config.toml
model = "CTC audio transcriber"
train_examples = 26041
spec_augment = true
weight_decay = 0.06
Rows from block 4 of a small CTC audio transcriber, named by matrix and row number. Rows with one number belong to one neuron. Each number is 50 + 15 x the weight over its row's rms, rounded and kept within 0 to 99. All counts start at 0.
After each neuron's rows are labels from the 100 clips, of 14976, where the neuron reaches its largest size: "strongest on" is what is common among them; "loudest" is the band of the loudest frequency at the time of the peak. Only what is clearly more common there than usual is listed. The data: short read English sentences (LibriTTS-R). In brackets: how many of the 100, against the usual share in percent.
# u: gMLP up (value half) (model.blocks.4.mixer.u.weight, 384x192), inputs 0-95
# v: gMLP up (gate half) (model.blocks.4.mixer.v.weight, 384x192), inputs 0-95
# out: gMLP down (model.blocks.4.mixer.out.weight, 192x384, transposed), outputs 0-95

u.355:49 56 53 59 26 75 64 46 65 64 70 40 42 63 69 42 80 41 58 26 65 50 58 69 55 56 68 47 74 80 55 42 70 49 46 32 63 66 54 76 48 59 32 61 49 55 29 74 41 38 43 45 51 38 29 23 42 44 47 38 53 42 43 52 52 32 25 38 50 66 76 62 70 45 50 38 54 39 46 40 54 29 63 75 48 73 58 61 33 57 10 39 70 45 72 66
v.355:72 33 48 41 43 33 60 44 43 66 76 45 57 28 60 33 44 57 47 57 65 54 44 52 66 42 39 61 22 65 34 46 46 62 58 42 24 53 48 62 79 38 70 50 56 44 41 34 36 41 51 47 65 38 57 68 24 41 56 49 36 78 44 59 54 63 12 23 48 16 39 33 42 52 49 47 27 48 52 38 55 62 42 51 48 56 55 28 54 54 49 42 69 68 37 16
out.355:48 58 45 59 29 57 38 21 64 20 47 29 48 21 22 27 52 56 69 42 69 73 69 44 51 41 62 61 48 67 38 62 44 49 56 66 54 58 52 69 31 36 42 64 55 56 66 59 33 66 46 85 50 62 37 64 45 28 55 42 33 44 43 59 71 60 47 46 63 49 65 78 59 54 53 36 46 30 31 41 78 46 27 71 51 63 68 61 68 62 32 58 66 41 35 18
strongest on: the word "you" (36 vs 15); the word "but" (26 vs 4.8)
loudest: 250 to 500 Hz (33 vs 11.5)

u.152:52 36 46 72 67 67 54 52 49 49 53 45 59 73 41 77 51 35 38 50 44 73 23 57 18 53 34 65 73 77 37 25 52 51 38 67 41 54 58 20 55 40 21 34 55 31 43 72 36 45 57 49 48 67 43 49 48 55 50 72 33 45 54 44 23 24 32 27 49 23 15 45 50 45 29 39 62 49 69 69 49 28 45 42 64 45 26 54 39 40 61 32 50 75 56 36
v.152:46 36 53 69 58 47 35 37 50 37 14 44 57 53 43 55 32 31 42 67 70 48 30 45 67 44 33 45 54 56 60 52 42 39 31 73 53 63 46 76 46 27 41 55 47 12 57 78 62 33 56 47 52 39 44 64 19 54 30 39 54 43 23 59 50 27 29 51 22 34 22 27 42 57 62 60 39 36 58 57 43 41 47 47 58 39 49 63 59 30 62 42 35 41 75 50
out.152:31 42 57 28 49 35 35 40 34 48 67 42 27 25 39 53 59 52 44 25 59 57 64 51 58 77 32 26 46 36 16 63 56 40 34 58 62 51 52 61 46 37 49 77 70 58 39 47 54 52 68 73 54 58 51 65 47 71 38 62 35 56 44 50 49 72 32 55 56 60 64 28 40 57 56 70 76 45 59 38 55 81 33 67 45 41 60 33 76 64 46 61 85 76 62 60
strongest on: the word "was" (28 vs 9.7); the word "will" (26 vs 3)
loudest: 250 to 500 Hz (53 vs 11.5)

u.235:41 40 37 54 58 74 46 31 33 18 49 54 54 65 61 45 36 42 84 57 60 49 46 61 26 79 49 41 31 51 54 34 66 51 27 84 41 66 56 68 79 48 61 48 52 47 65 59 34 31 38 55 53 40 72 66 62 61 55 81 41 49 43 45 64 79 55 43 50 46 38 47 38 80 54 31 52 35 66 38 17 31 50 29 61 57 42 54 69 74 47 50 57 34 44 54
v.235:93 60 36 69 83 14 48 25 45 41 66 61 64 49 56 31 55 33 47 54 51 50 45 35 48 36 40 37 45 56 34 42 48 28 14 60 48 78 60 80 44 66 53 33 24 31 46 85 54 69 34 56 50 22 37 49 50 40 37 65 38 57 39 43 60 58 35 62 45 32 57 44 67 25 37 46 39 51 43 42 48 46 32 48 72 60 40 45 54 60 49 51 40 37 62 56
out.235:27 39 53 85 40 28 35 47 77 56 43 58 52 46 43 46 67 47 50 79 52 51 54 42 63 57 58 42 56 42 61 49 53 53 31 58 45 23 71 62 71 45 44 60 45 71 48 32 40 46 26 59 65 66 77 77 62 37 78 47 62 67 40 40 47 93 38 43 59 59 75 39 53 35 37 40 59 39 63 21 70 33 52 43 56 51 61 15 63 55 28 21 70 60 43 54
strongest on: the word "i" (53 vs 17.9); the word "should" (34 vs 0.8)
loudest: 2000 to 4000 Hz (65 vs 2.1)

u.296:63 54 59 58 69 50 55 61 49 62 64 56 53 41 46 58 28 68 34 57 37 76 28 41 45 48 57 53 67 46 55 64 44 48 48 53 22 48 56 36 35 47 46 38 75 49 60 99 30 63 45 34 44 25 28 27 42 42 41 53 72 32 34 52 59 10 37 63 45 23 62 60 51 39 44 49 59 57 52 50 68 58 74 59 42 62 21 34 40 53 46 67 37 38 42 50
v.296:45 38 61 78 47 45 59 51 44 54 56 34 69 51 55 41 43 62 38 60 47 56 41 41 35 67 41 46 50 63 41 36 60 60 60 46 59 67 61 60 56 49 46 66 79 13 77 79 40 41 49 45 53 37 37 52 43 52 55 51 55 05 60 72 82 46 41 31 40 53 63 51 54 54 60 48 44 48 32 53 50 44 65 44 43 62 75 39 38 46 56 32 46 64 41 62
out.296:31 51 18 18 57 31 44 54 42 72 22 19 64 45 38 64 50 53 44 55 37 47 53 50 41 21 33 51 39 54 42 56 37 42 60 40 56 40 46 47 63 57 44 51 77 52 61 49 52 41 25 39 42 58 39 52 32 39 34 46 34 50 54 64 59 52 36 49 34 75 65 49 72 74 65 38 54 46 49 47 49 31 70 61 54 37 43 52 42 56 50 06 50 51 54 67
strongest on: the word "it" (92 vs 12.1); the word "was" (48 vs 9.7); the word "is" (41 vs 8.6)
loudest: 250 to 500 Hz (28 vs 11.5)

u.187:48 44 45 44 51 52 35 56 53 68 55 88 44 53 19 45 23 47 45 35 48 19 69 85 54 49 37 53 52 31 47 60 60 47 38 36 52 60 65 77 79 68 30 52 71 54 54 72 41 50 41 49 73 42 69 44 42 70 62 63 22 67 38 61 75 44 76 70 54 44 39 70 48 59 34 35 68 42 55 43 37 27 38 58 25 57 35 74 67 73 75 46 38 38 50 63
v.187:39 55 62 69 76 25 25 36 42 49 11 61 63 61 46 48 51 27 40 61 61 61 64 69 46 48 47 57 53 58 46 63 54 49 68 63 31 69 36 63 31 54 75 24 49 37 62 84 67 37 37 62 60 49 47 44 41 53 79 38 52 29 42 59 54 46 64 38 45 60 54 52 47 69 68 14 65 57 34 43 23 52 47 40 59 31 59 53 62 40 63 51 35 36 46 33
out.187:66 42 62 68 69 58 25 48 37 64 26 67 68 46 63 44 41 22 46 49 67 55 33 63 32 53 66 57 39 53 34 32 43 27 50 48 43 41 40 54 37 59 49 50 29 48 38 53 63 55 42 44 55 45 54 66 42 50 78 62 59 48 51 42 59 57 67 64 60 31 31 49 73 52 69 67 54 59 53 66 53 60 18 61 74 61 53 33 78 49 87 47 51 34 31 56
strongest on: the word "very" (41 vs 1.5); the word "there" (40 vs 2.9); the word "is" (29 vs 8.6)
loudest: 250 to 500 Hz (29 vs 11.5)

u.356:44 44 46 45 52 36 79 60 37 45 86 56 44 69 39 31 22 64 85 42 25 47 28 44 65 69 48 62 55 54 85 53 41 47 48 42 61 52 70 33 64 24 44 55 62 64 39 47 41 51 18 28 46 58 33 46 52 69 34 53 48 20 42 33 56 37 39 52 49 74 49 63 70 19 48 60 34 64 57 68 70 39 64 45 46 50 31 57 41 47 32 57 54 66 19 47
v.356:53 74 50 46 57 29 26 47 47 58 72 43 51 37 34 23 53 50 33 32 62 56 27 67 58 57 49 38 56 63 33 62 57 61 72 50 71 25 45 83 73 41 59 47 52 67 65 54 33 72 47 52 47 33 37 48 41 39 42 41 56 12 34 43 72 66 26 26 49 51 46 43 60 49 30 51 42 70 39 47 45 15 65 49 57 74 60 68 58 58 56 38 66 52 53 39
out.356:19 37 53 65 57 34 37 35 48 45 66 32 00 39 59 53 49 62 77 21 45 40 58 46 62 44 42 45 65 61 55 49 54 60 57 57 55 45 42 52 64 35 53 51 47 93 45 46 42 44 27 39 25 53 68 29 55 55 40 29 42 33 35 74 47 51 34 53 70 29 61 83 49 41 46 26 69 34 54 45 77 39 59 47 47 39 65 37 55 50 47 44 43 71 37 35
strongest on: the word "did" (62 vs 2.5); the word "not" (62 vs 6.3); the word "he" (31 vs 10.9); the word "didn't" (26 vs 0.5)
loudest: 250 to 500 Hz (40 vs 11.5)

u.65:19 67 23 46 66 55 46 75 35 60 49 59 36 78 48 51 61 29 08 52 43 79 40 38 48 81 84 44 49 75 60 33 43 47 43 46 24 51 54 47 51 57 59 62 48 61 54 45 42 39 68 68 54 36 47 44 31 62 28 58 38 47 71 54 66 71 35 51 54 75 52 60 58 61 67 19 57 51 61 62 39 22 34 77 77 46 30 51 41 77 64 64 41 45 43 53
v.65:44 62 32 56 58 60 52 14 57 41 91 31 57 25 70 59 46 44 22 49 52 61 53 44 29 65 53 37 51 45 23 41 67 41 48 99 61 59 28 56 41 53 40 59 78 21 39 57 70 52 37 72 48 24 66 62 47 13 70 21 27 46 38 48 40 54 47 26 41 31 48 33 47 35 38 51 32 47 38 35 50 75 48 29 32 54 41 28 53 59 34 43 38 51 70 46
out.65:59 44 33 70 88 65 81 53 67 61 22 59 48 41 61 45 26 48 86 40 59 58 27 53 14 44 24 51 61 47 79 54 41 67 40 34 61 47 26 60 38 53 44 34 63 34 66 41 68 60 53 39 43 51 66 62 76 62 42 26 58 55 56 37 48 30 67 56 57 42 19 48 52 47 43 57 38 62 45 38 30 56 30 52 50 42 45 66 62 33 31 15 47 55 39 53
strongest on: the word "what" (56 vs 5.1); the word "you" (39 vs 15); the word "do" (33 vs 4.1)
loudest: 250 to 500 Hz (36 vs 11.5)

u.25:47 44 52 60 38 60 44 40 76 59 33 45 81 74 62 39 22 65 48 54 42 74 56 37 41 22 52 69 17 44 46 71 60 57 63 70 44 66 47 47 61 32 31 51 31 48 50 39 69 54 53 35 39 70 76 46 59 65 35 40 07 67 53 60 81 60 57 59 42 73 25 55 68 65 40 63 34 45 42 25 53 42 41 44 70 65 94 49 42 34 44 60 50 46 70 56
v.25:67 44 77 54 44 57 68 49 39 28 61 33 54 52 62 47 46 45 63 55 40 20 77 46 38 56 51 37 59 61 50 43 43 46 51 56 20 53 43 57 48 46 67 72 37 64 33 54 50 47 06 68 71 51 40 60 65 17 38 35 50 65 36 46 32 85 62 23 38 52 44 55 21 58 48 00 14 63 16 72 22 54 34 44 58 64 30 42 33 40 62 49 48 50 47 55
out.25:38 30 41 53 45 41 28 59 76 70 76 51 34 65 53 36 76 44 35 55 51 46 51 52 51 21 59 24 77 55 54 58 51 39 41 58 68 65 49 57 42 75 70 46 44 52 43 65 26 41 52 47 42 53 32 35 58 69 63 54 61 49 40 63 44 47 46 26 37 31 68 47 50 91 59 43 43 48 33 51 64 51 69 58 57 44 53 77 47 53 56 47 69 80 29 70
strongest on: the word "yes" (28 vs 1.4)
loudest: 4000 to 8000 Hz (57 vs 4.5)

u.286:57 36 58 52 46 66 61 50 07 50 79 40 58 77 56 28 44 48 54 28 40 38 44 40 51 46 60 61 61 44 36 50 25 42 50 33 59 80 65 37 52 62 39 66 52 48 58 48 60 63 40 69 43 67 60 29 67 65 34 15 34 42 45 36 28 45 48 38 46 55 62 57 35 60 36 39 68 58 65 32 67 36 52 47 20 37 73 50 45 31 44 38 70 50 65 74
v.286:32 65 52 36 37 61 59 55 41 50 32 40 99 63 84 45 30 40 71 54 20 31 35 69 70 66 38 46 44 47 53 52 25 49 65 50 58 69 49 52 51 39 43 42 35 42 33 58 52 14 55 65 74 45 55 68 37 54 57 18 61 55 63 70 29 49 39 24 51 09 41 62 37 62 54 49 52 49 62 40 57 57 47 11 40 46 82 46 35 50 54 45 36 43 55 73
out.286:13 43 34 41 50 41 66 58 28 56 90 40 58 89 19 59 42 52 40 43 38 44 64 46 74 57 75 64 31 43 42 42 28 41 83 75 30 47 62 66 55 67 68 59 67 56 68 23 53 61 55 45 70 58 43 45 72 55 47 33 73 52 75 38 72 82 60 43 51 53 30 75 79 54 55 68 65 62 48 28 51 56 74 35 30 46 53 74 47 65 69 32 27 75 67 73
strongest on: the word "yes" (56 vs 1.4)
loudest: 500 to 1000 Hz (33 vs 5.5)

u.51:62 39 55 60 52 34 32 53 62 87 72 84 59 17 62 36 30 61 45 63 31 44 43 43 45 42 62 28 25 50 56 41 56 60 46 32 45 52 38 31 48 26 51 44 60 63 34 31 47 75 53 56 40 62 53 72 49 69 47 54 65 70 59 52 66 47 54 65 65 69 78 40 60 84 54 47 63 56 53 51 56 41 47 37 56 80 72 40 49 25 08 31 42 52 47 58
v.51:59 87 52 50 46 39 54 58 24 70 55 90 63 75 62 53 34 42 20 65 48 51 50 63 34 41 63 44 35 68 45 79 53 43 30 54 72 56 73 54 50 32 31 54 56 47 29 61 42 33 59 22 35 43 29 42 37 50 57 62 45 53 65 67 41 56 62 76 52 61 34 49 63 57 53 42 78 39 55 61 33 54 58 46 36 37 26 52 80 71 48 48 38 55 27 37
out.51:36 67 45 41 27 52 30 27 00 48 64 58 32 33 53 63 45 59 56 51 25 64 62 47 35 53 60 64 56 64 57 67 54 54 58 51 57 35 56 41 34 47 33 43 37 36 60 52 38 20 56 58 22 48 31 66 40 66 43 34 50 37 56 59 63 23 58 83 67 57 54 27 27 60 58 35 65 30 53 62 80 37 53 42 34 64 53 69 41 28 27 49 53 54 52 59
strongest on: the word "is" (32 vs 8.6)
loudest: 250 to 500 Hz (32 vs 11.5)

u.101:28 47 66 40 66 51 54 69 52 49 56 47 74 58 50 32 68 48 49 60 32 63 62 73 54 37 64 36 42 47 50 57 66 31 39 28 43 62 53 49 61 42 64 63 53 41 50 69 24 63 54 63 54 50 39 34 20 56 35 48 46 58 64 23 54 26 28 61 44 78 35 50 61 41 51 61 74 41 38 70 77 45 42 59 57 17 42 34 60 35 32 65 52 87 50 33
v.101:55 68 52 57 33 40 54 61 33 51 52 50 42 45 44 73 46 30 64 57 58 69 39 41 53 56 33 29 59 56 59 81 72 55 81 50 47 23 28 45 58 41 62 69 24 64 45 60 44 61 43 36 69 61 38 42 72 32 56 50 11 67 52 57 52 42 43 43 35 56 41 58 36 35 31 74 49 31 41 51 27 35 40 14 39 29 31 53 46 89 59 41 47 60 34 57
out.101:53 42 03 74 76 42 55 53 70 46 32 54 63 50 63 29 83 41 48 55 20 20 39 30 57 63 47 63 44 52 65 21 55 51 58 45 48 52 41 28 49 50 56 53 51 18 63 47 44 15 33 58 49 60 87 55 62 59 56 35 51 54 65 53 73 51 52 49 77 48 35 76 82 42 41 54 39 32 56 60 48 49 36 44 52 63 88 43 46 63 57 40 34 53 39 33
strongest on: voice: male (72 vs 46.3)
loudest: 250 to 500 Hz (42 vs 11.5)

u.66:30 56 18 51 55 37 70 69 45 73 43 60 52 76 45 73 79 60 34 71 43 72 69 31 46 37 56 48 47 45 82 49 39 56 62 31 48 43 41 34 44 53 35 32 52 68 33 38 59 53 37 45 36 49 36 20 57 40 91 61 40 49 83 45 56 42 48 70 39 60 51 35 73 36 53 54 54 54 52 45 57 76 25 75 35 36 32 34 57 62 46 48 60 51 76 49
v.66:42 54 65 41 23 46 30 29 46 54 66 73 46 43 32 39 51 43 65 75 66 70 40 37 36 46 25 58 54 34 35 42 49 66 43 74 37 56 46 59 48 68 56 67 49 60 33 49 54 48 31 36 40 31 50 31 55 37 61 80 46 67 26 32 49 44 29 68 51 49 27 18 37 80 50 41 39 43 46 79 60 80 15 38 67 39 65 64 42 80 60 17 32 30 17 43
out.66:59 48 32 41 47 51 55 56 42 39 72 35 45 41 41 58 49 38 47 67 55 75 65 54 33 45 57 51 34 31 41 73 40 74 39 83 48 65 66 52 47 34 51 37 32 43 45 68 44 75 55 49 52 60 43 50 41 63 23 66 49 44 67 38 65 36 49 36 62 60 58 52 47 77 47 42 59 48 37 21 60 59 53 71 36 37 16 59 18 72 29 61 57 23 49 32
strongest on: the word "you" (41 vs 15)
loudest: 250 to 500 Hz (34 vs 11.5)

u.341:29 57 47 47 79 54 76 60 45 54 47 52 41 69 47 42 61 63 42 30 68 53 71 64 65 71 25 57 42 79 74 38 40 61 24 56 56 41 71 29 72 55 53 74 39 52 35 34 33 43 50 47 46 58 47 68 56 39 43 25 54 42 72 45 47 50 45 47 87 50 73 47 86 46 30 58 49 45 57 32 45 52 35 40 81 46 59 42 43 44 61 22 51 78 57 62
v.341:52 42 36 56 37 62 50 36 45 36 55 62 22 61 54 67 18 76 50 23 60 58 77 78 54 40 52 54 59 30 49 44 31 61 58 69 51 67 51 64 67 57 23 31 53 39 61 62 63 62 58 47 53 43 55 48 45 29 27 42 65 62 36 52 66 46 23 74 41 28 50 28 46 88 51 46 25 49 15 46 38 58 57 28 48 21 62 60 27 42 34 20 54 64 64 32
out.341:46 50 32 50 61 34 43 68 34 27 35 72 55 83 63 52 50 42 43 55 59 45 52 55 40 59 63 27 32 73 55 53 55 36 85 48 50 56 46 60 37 38 32 66 52 57 53 70 53 77 83 60 47 29 59 64 47 31 74 79 49 41 41 57 30 70 73 81 43 25 46 62 61 51 46 45 52 43 46 17 52 64 37 15 34 49 48 47 29 75 32 44 53 72 30 31
strongest on: the word "of" (32 vs 9.7)
loudest: 250 to 500 Hz (31 vs 11.5)