config = dict(
    hop_length=160,
    input='log_mel',
    optimizer='adamw',
    batch_size=128,
)
Rows from block 4 of a small CTC audio transcriber, named by matrix and row number. Rows with one number belong to one neuron. Each number is 128 + 24 x the weight over its row's rms, rounded and kept within 0 to 255. All counts start at 0.
Before each neuron's rows are labels from the 100 clips, of 14976, where the neuron reaches its largest size: "responds to" is what is common among them. Only what is clearly more common there than usual is listed. The data: short read English sentences (LibriTTS-R).
# u: gMLP up (value half) (model.blocks.4.mixer.u.weight, 384x192), inputs 0-95
# v: gMLP up (gate half) (model.blocks.4.mixer.v.weight, 384x192), inputs 0-95
# out: gMLP down (model.blocks.4.mixer.out.weight, 192x384, transposed), outputs 0-95

responds to: the word "it"; the word "is"
u.303 [145 151 109 123 137 166 131 173 104 127 170 125 153 115  96 124 121 145 136 114 141 131 132 104  91 151  93 122 154 129 129 124 149 126 130 112 145 155 128 143 142 158 144 110 165 157 127 175 179  69 129  81 143 156 113 132 148 152 149  82 136  91 111 131 142 123 126 116 139 149 140 123 102 155  89 128  96  95 120 138 178  97 101 159 133 136 108 132 156 131 125 129 133 164 101 127]
v.303 [148 130 126 166  52 117 144 135 124 136 145 139 155 113 114  90 100 158 157 164 145 137  96 152 108 141 125  92 123  97 138 152 134 159 134 150 133 151  83 117 121 167 148 124 121 114 168 108 144 174 150  91 139 113 116 110  96 131 108 126 159 108 132 152  66 134  90  83 146 113  89 152  90 162 151 141 131 114 156 115 101 141 139 120 118 112 140 155 126 178  90 133  80 139  96 142]
out.303 [132 125  88 130 112 144 122 116 154 131 159 129 138  89 153 105 108 106  82 102  98 139 131 110 161  91 115 126 130 170 129 113  83 125 135 124 117 103 152 151  99 132 168 157 108 120 137 162 102 151 140 111 155 119 131  99 159 133 118 136 141 117 109 133  93 119 128 123 119 115 173 103 142 111 139 107 171 137 113 117 117 109 116 140  79 110 138 134 130 116 135 108 156 150 151 137]

responds to: the word "once"; the word "one"
u.307 [ 96 124  84 151 135 163 108 134 144 128 124 113  97 161 160 132 167 149 113 148 138 165 125 126 133 131 115 130 121 131 150 107 130 132 145 149 102 135 127 115 151 114 103 144 133 173 127 111 167 121 164 159 134 130 126 178 160 124 118 102 116 138 130 117 114  95 122 133 142 124 142 110 141 145 135 112  98 125 118 110 116 115 149 108 133 145 123 104 148 150  94 113 154 103 177  83]
v.307 [130 127 130 114  81 147  78  81 145 104 135 136 149  97  94 165 101 146 131 132 145 151 139 112 115 148 129 127 163 137 124 108 110 123 117 178 107 147 119 154 145 126  91 117 145 133 148 132 120 129  72 143 128 112 149 173 178 137 117 135 106 105 146 132 161 117 141 158 119  96 104 114 106 145  73 121 111  88 132 124 149 129  94  80 116  97 117 138  98 128  97  98 154 120 133 158]
out.307 [170 124  66 132 115 105 129 145  86 132 146 155 132 161 152 120 122  73 111  87 151 102 149 134 125 136 117 118 154  98  98 157 137 122 124 114 108 136 115 136 116 100  62 158 175 138 143 122 120 117 128 120 110 101 110 127 133 137  80  95 141  99 171  72  80  99 123 134 137 121 184 122 104 140 115 118 108 118 141 117 148 116 100 166 132  74 138 130 157 103 139 197 125 137 117 136]

responds to: the word "it"
u.164 [108 111 103  92  94 165 180 128 113 137 136 172 164 157 121 139 132 175 138 129 115  99 154 119 169 134 134 136 110 163 139 121 136 144 126 127 167 160 170 136 138 103  99  96 145 158  81 100 116 132 133 136 118 137 120 125 143 137 123 141 151 167 121 157 126  94 157 152 143 170 174 102 123 172  93 110 113 106 115  94 111 139 153 100  83 114 154 122 130 110 132 115 152 155 135  92]
v.164 [127 154  93 123 127 124 130 123 105  98 131 118 115 102 135  87  99  86 122 134 151 109  92 153 106 159 102 112 111 121  82 174 161 122 121  99 123 126 121 115 115 141 152 112 154 154 116 148 161 108 136 172 125  89  77 146 158 138 105 113 137 158  89 138 113 129 104 138 105 103 177  96 128 146 131  96 112 134 159  86 158 121 110 122 131 170 103 150 149 157 105 106 133 107 114 108]
out.164 [ 68 111 107 125 102  47  92 132 171 133 141 129 160  91 125 144 123 130 110 144  83 196 154 130 128  80  90  85 104 138 123 108 128 142 118 136 113 125 148 116  94  89  84 136 113  91 175 176 152  71 144 142  84 157  87 135 149 100 125  98 118  96 114 115 120 154 127 132 140 126 138 113 145 168 145 129 170 161 128 137 163 168 137 135 113 147  97 149 156 132 117 136 127 112 126 132]

responds to: the word "is"
u.30 [165 141 154 124 158 127 137 100  95 151 124 108 153  72 125 130 125  89 147 123 129  94 138 132 166 150 165 155 143 164 132 164 122 129 112  97 141 130 143 113 134 135  82 105 126 148 146 141 130 186 110 122 148 118  97 119 183 119 124 197 122 106 123 132 105 128 169 130 182 149 158  78 162 123 133 138 138 133  87 133 113  97 117 132 102 119 141 112 134 116 105 126 142 131 109 126]
v.30 [156  95 157 124 133 123 127 134 119 113 167 126 126 155  81 118  72  66 143 142  93  98 126 110 127 149 116 146 139 134 153 143 139 141 133  92 109 138 150 146 152 123  83 160  88  92 110 121 104 137  84 117 112 112 117 131 161 113 168 161 165 112 106 143 100 118 135 118 131 133 101 138 122 148  85 167  98 116 101 130  94 148 110 158 163 118 156 144 128 107 138 140 122 102 114 143]
out.30 [ 86 158 140 124 140 132 177 116 143 133 126 154 163 135  87 145 142 126 142 174 128 156 165  94 122 157 142 113 109 130 142 104 101 132 107 111 128 120 118 164 131 126 137 193  97 122  98 121 140 104  89 118 147 115 108 142 102 123 185 139 146 177 127 139 138 146 124 140 109 163 167 108 110 170 155 137 110 169 112 140 117 109 163 188 136 106  79 162 147 135 159 147 117 169 116 125]

responds to: the word "it"; voice: female; the word "is"
u.304 [153 121 138 116 185 100 174 125 162 133 110 175 103 146 166 173 133 106 119 133 115  86 157 129 117 130 121 132  99 166 123  98 141 142 159 121 109 137 125 144 100 108 136 161 145 147 138 181 123 128 108 137 168 150 142 115 106 147  80 125 119 118 109 159 145 175 105 141  88 114 112 167 172 142 171 125 181 120 146 117 114 132 134 145 116 106 104 128 107 156 112 100 131 153 113 156]
v.304 [125 134  88 133 129 118 109 108 151 117 134  94 169  92 126 147  69 106 104 148 106 121  94  95 124 158 176  96 177 140  94 141 142 113 136 142  88  91  98 121 140 145 148 112 143 117 159 183 128 139 146 108 187  96 151 127 195 133 140 153 142  96 146 116 183 136 133 155 108 125 123 129 118 168 110 132 126 128 102 121  97 114 136 137 106 102 128  96  96 139 159 114 150 150 141 139]
out.304 [177 144 124 130 126 131 134  88 103 112 158 101 116 115 147 159 140 144 114 146 114 124 143 109 125 159 141 112 153 163 124  93 122 101 129 112  96 124 139  92 159 109 150 118 153 133 117 114 148 108 134 177 116 140 133 166  96 157 108 100 129 102 110 139 106 100 117  99 171 122 159 160 138 134 116 118  99 107 139 119 194 138 128 155 123 159 152 121 146  94 133 110 151 127 137  84]

responds to: the word "it"
u.316 [144 140 157 114 140 109 125 146 130 123 168 140 133 105 138  73 137 135 119 142  92 104 175 137 134 121 133 135  93 152 109 138 119 153 140 131 117 136 157 100 107 110  99 133  98 139  86 140 125 132 123 103 155 121  97 136 117 164 129 121 134 158 104 149 110 191 145 128 140 194 149 127 155 122 155  85 158 148 134 152  97 146 112 101 112 181 135 122 108  93 117 107 128  76 156 127]
v.316 [133 155 153 141 140 109 144 123 107 154 147 126 172  96  98  99 131 139 119 125  76 132 162 142 120 155 131 112 179 134 133  97 128  56 130 125 122 105 116 133 121 126 130 127 132 108 119 136 132  73  87 109 191 144 140 157 123 118 138  96 145 140 161 155 119 106 185 139 112 167 140 125 109 134 145 108 130 102  79 121 106 119 120 135 138 137 102  94 131 141 167 103 124 108 112 157]
out.316 [147 118 144 158  99 115 173 100 154 119 157 112 163 117 115 150 140 171 149 175 150 173 128 115  86  82 126 128 137  90 154 124  99 132 138 113  97 117 103  85  91 135 126 122 100 110 148 125 116 110 155 119  94 105  94 153 132 131 143 167 125 114 103 139 109  54 119 115 116  98 144  87 166 115 147 138  86 135 145 109 138 171 152 107 115 144 136 147 129 100 110 132 136 133 140 151]

responds to: the word "is"
u.180 [101 158 112 135 142 141 125 177 128 106 115 115 161 134 134 176 132 177 145 164 119 123 124 160 169 106 106 122 115 172 194  97 131 185 104  98 137  92 167 129 141 151 135 128 136 132 122 148 134 143 104 136 126 157 120  97 150 159 144 128 126 130 142 129 117 159 104 118 158 177 139 136 152 117 160 116 166 100 146 148 107 154 146 141 132 143 120 146 144 139 161 108 181 124 131 104]
v.180 [137 126 160 142 174 107 138 121 127 137 109 131 122 148  99  71 111 109 110 133 125  99 124 101 105 130  84 131 104 160  83 157 149 154 106 104 153 106 101 105 122 137 127  90 109 153  90 153 107 102 113 129 107  98 142 140 149 128 123  86 142 110 163 155 108 117 195  87  86 160  98 149 150 116  90  97 166  97 109  95 109 125 108 165 151 135 151  99 143 112 124 111 122 136 139 109]
out.180 [164  94 150 137 117 114 148 105  64 116 144 139 134 164 104 125 141  96 144 154 172 139 153 128 128 155 186 127 138 133 101 165 128  77 182 157 131  98 144 151 106 149 105 170 148 131 149 121 135  94 108 116 164 118 115 157 114 136 114 141 133 155 117 112 114  92 151 114 112 150 165 124 142 150 115 137 136 126 113 100  94 109 147 139 131 105 151 129 128  74 134 118 102 129 144 141]

responds to: the word "is"
u.346 [ 71 133 109 113 119 157 160 135 123 149 100 130 141 152 115 115 137 148 131 133 141 128 118 136 113 102 124 168  91 141 109 149 162 162  99 139 128 129 154 115 127 103  90 153 177 157 108 146 132 137 133  81 111 161 117 149 129 131 125 135 168 110 102 150  74 146 138 134 131 112 129 144 156 117 117 163 145 134 162 163 121 174 145 149 132 140 128 120  52 120 113 112 157 110 138  95]
v.346 [194 128 151 168 141  70 121 144 147 106 157 128 120 137  96 126 110 133 133 137 150  88 144 110 118 121 109 109 117 136 120 160 138 147 126  99 133 115  84 128 124  96 160 138 145 108 103 126 139 135 102 126 133 130 128 127 164 101 148 128 109 150 134 156 139 128 162 132 148 155 110 148 114 172 135 149 108 133 102 121 140  84 137 150 127 138 167 130 134 102 128 125 101 114 123 151]
out.346 [130 106 190  73 152 117 136 132 150  80 103  93 149 143 160 170 124  93 141 125 111  91 145 104 154 111 156  96 144 132 139 141 160 143 136 106  76 126 109 103 139 110 130 151 132  76 177 136 140 119 144 145 115 142 129 128 149 126 130 139 142 126 129  99 140 111  64 125 100 127 154 154 122 146 119 139 101 184 137 121  82  91 150 185 146 108 145 106 111 111 100 143 148 140 111 129]

responds to: the word "again"
u.173 [122 157 169  98 165 137 145 111 104 134 126  96 141 151 121 154 143 148 132  82 160  99 146 125 173 139  87 129 148 164 141 181 113 162 132 131 129 147 142 115  96 111 119 152 134 180 118 104 162 124 167 118 117 151  69 147 150  93 150 115 178 117 103 105 143 144 106 136 156 129 149 119 141  97 117 153 108 137 135 124 129  99 111  97 162 118 130 131  89 139 125 146  93 155  88  94]
v.173 [151 142 150 124  96  80 126 141 141 106 126 133 146  64 116  94 114 115 108 140 126 126 113 136  80 140 136 126 124 105 113 106 194 131 120 156 140 124 114 121 107  99 114 106 138 145 169 115 139 113 100  77 127 154 124  87 146 148 115 134 116 108 112 145 145 120 123 134 136 104 100  97  84 131 127 134 138 152 115 118 149 189 132 134 154 163 125 134 127 128 142 116 123 107 169 135]
out.173 [151 151 148 120 115 119 118 136 137  98 110 112 174 116 123 121 102 138  98 141 126 158 136 165 131 113 157 165 108 157  86  71  79 170 180 143 140 146 137 189 100 124 169 126  94 116 156 101 148 143  95 144 163 128 119 114 129 143 101 151 105 153 104 129 151 149 120 153 141 123 112 129 114  84 120  95 141 155 151 169  91 106 131 138 143 135 163  77 158 106 150  97 123 163 124 134]

responds to: the word "now"
u.302 [106 149 141 126 135 139 132 149  90 132 125 116 129 111  99 114 144 144 103 115  90 140 130 163 155 143 119 130 141 151 101 139  84 105 165 102 174  76 134  94 133 115 101 103 161 187 135 133 160 139 102  93 131 110  96 153 204 121 163 130 118 132 120 106 148  88 100 110 155 196 135 138 155 161 144 144 137  86 160 161 123 117 108 118  98 134 136 131 146  93 138 143 104  88 115 145]
v.302 [124 164 145 157  98 121 101 139 123 141 136 157 176 123 100 118 126 123 162 137 116 165 100 124 136 181 163 113 134 106 119 160 144 120 144 109  86 103 107 165 159 158 173 112 131 135 113 118 130  85 131 130 148 139 156 135 115 152 177 141 143 104 141 153 121 152 165 125  88 137 117 115 140 149 115  99 112 123 101 147 142 102 170 142 119 111 145  90 172 119 124 143 139 116 118 136]
out.302 [ 72 140 101  99 125 162 133 154 163 149 132  70 142 142 148 107 139 100 127 139 116  83 104 115 128  83 135 113 125 117 159 144 156 116 101 162 125  53  55 119 137 112 102 129 123 164 130 139 117 120 144 129 125 148 130 135 117 133 137 119 129  81 145 146 136 119 100 134 124 121 108  94 139 136 128 137 119 115  99  90 125 132 120 145 155  95 107 155 144 148 106 182 117 146 113 147]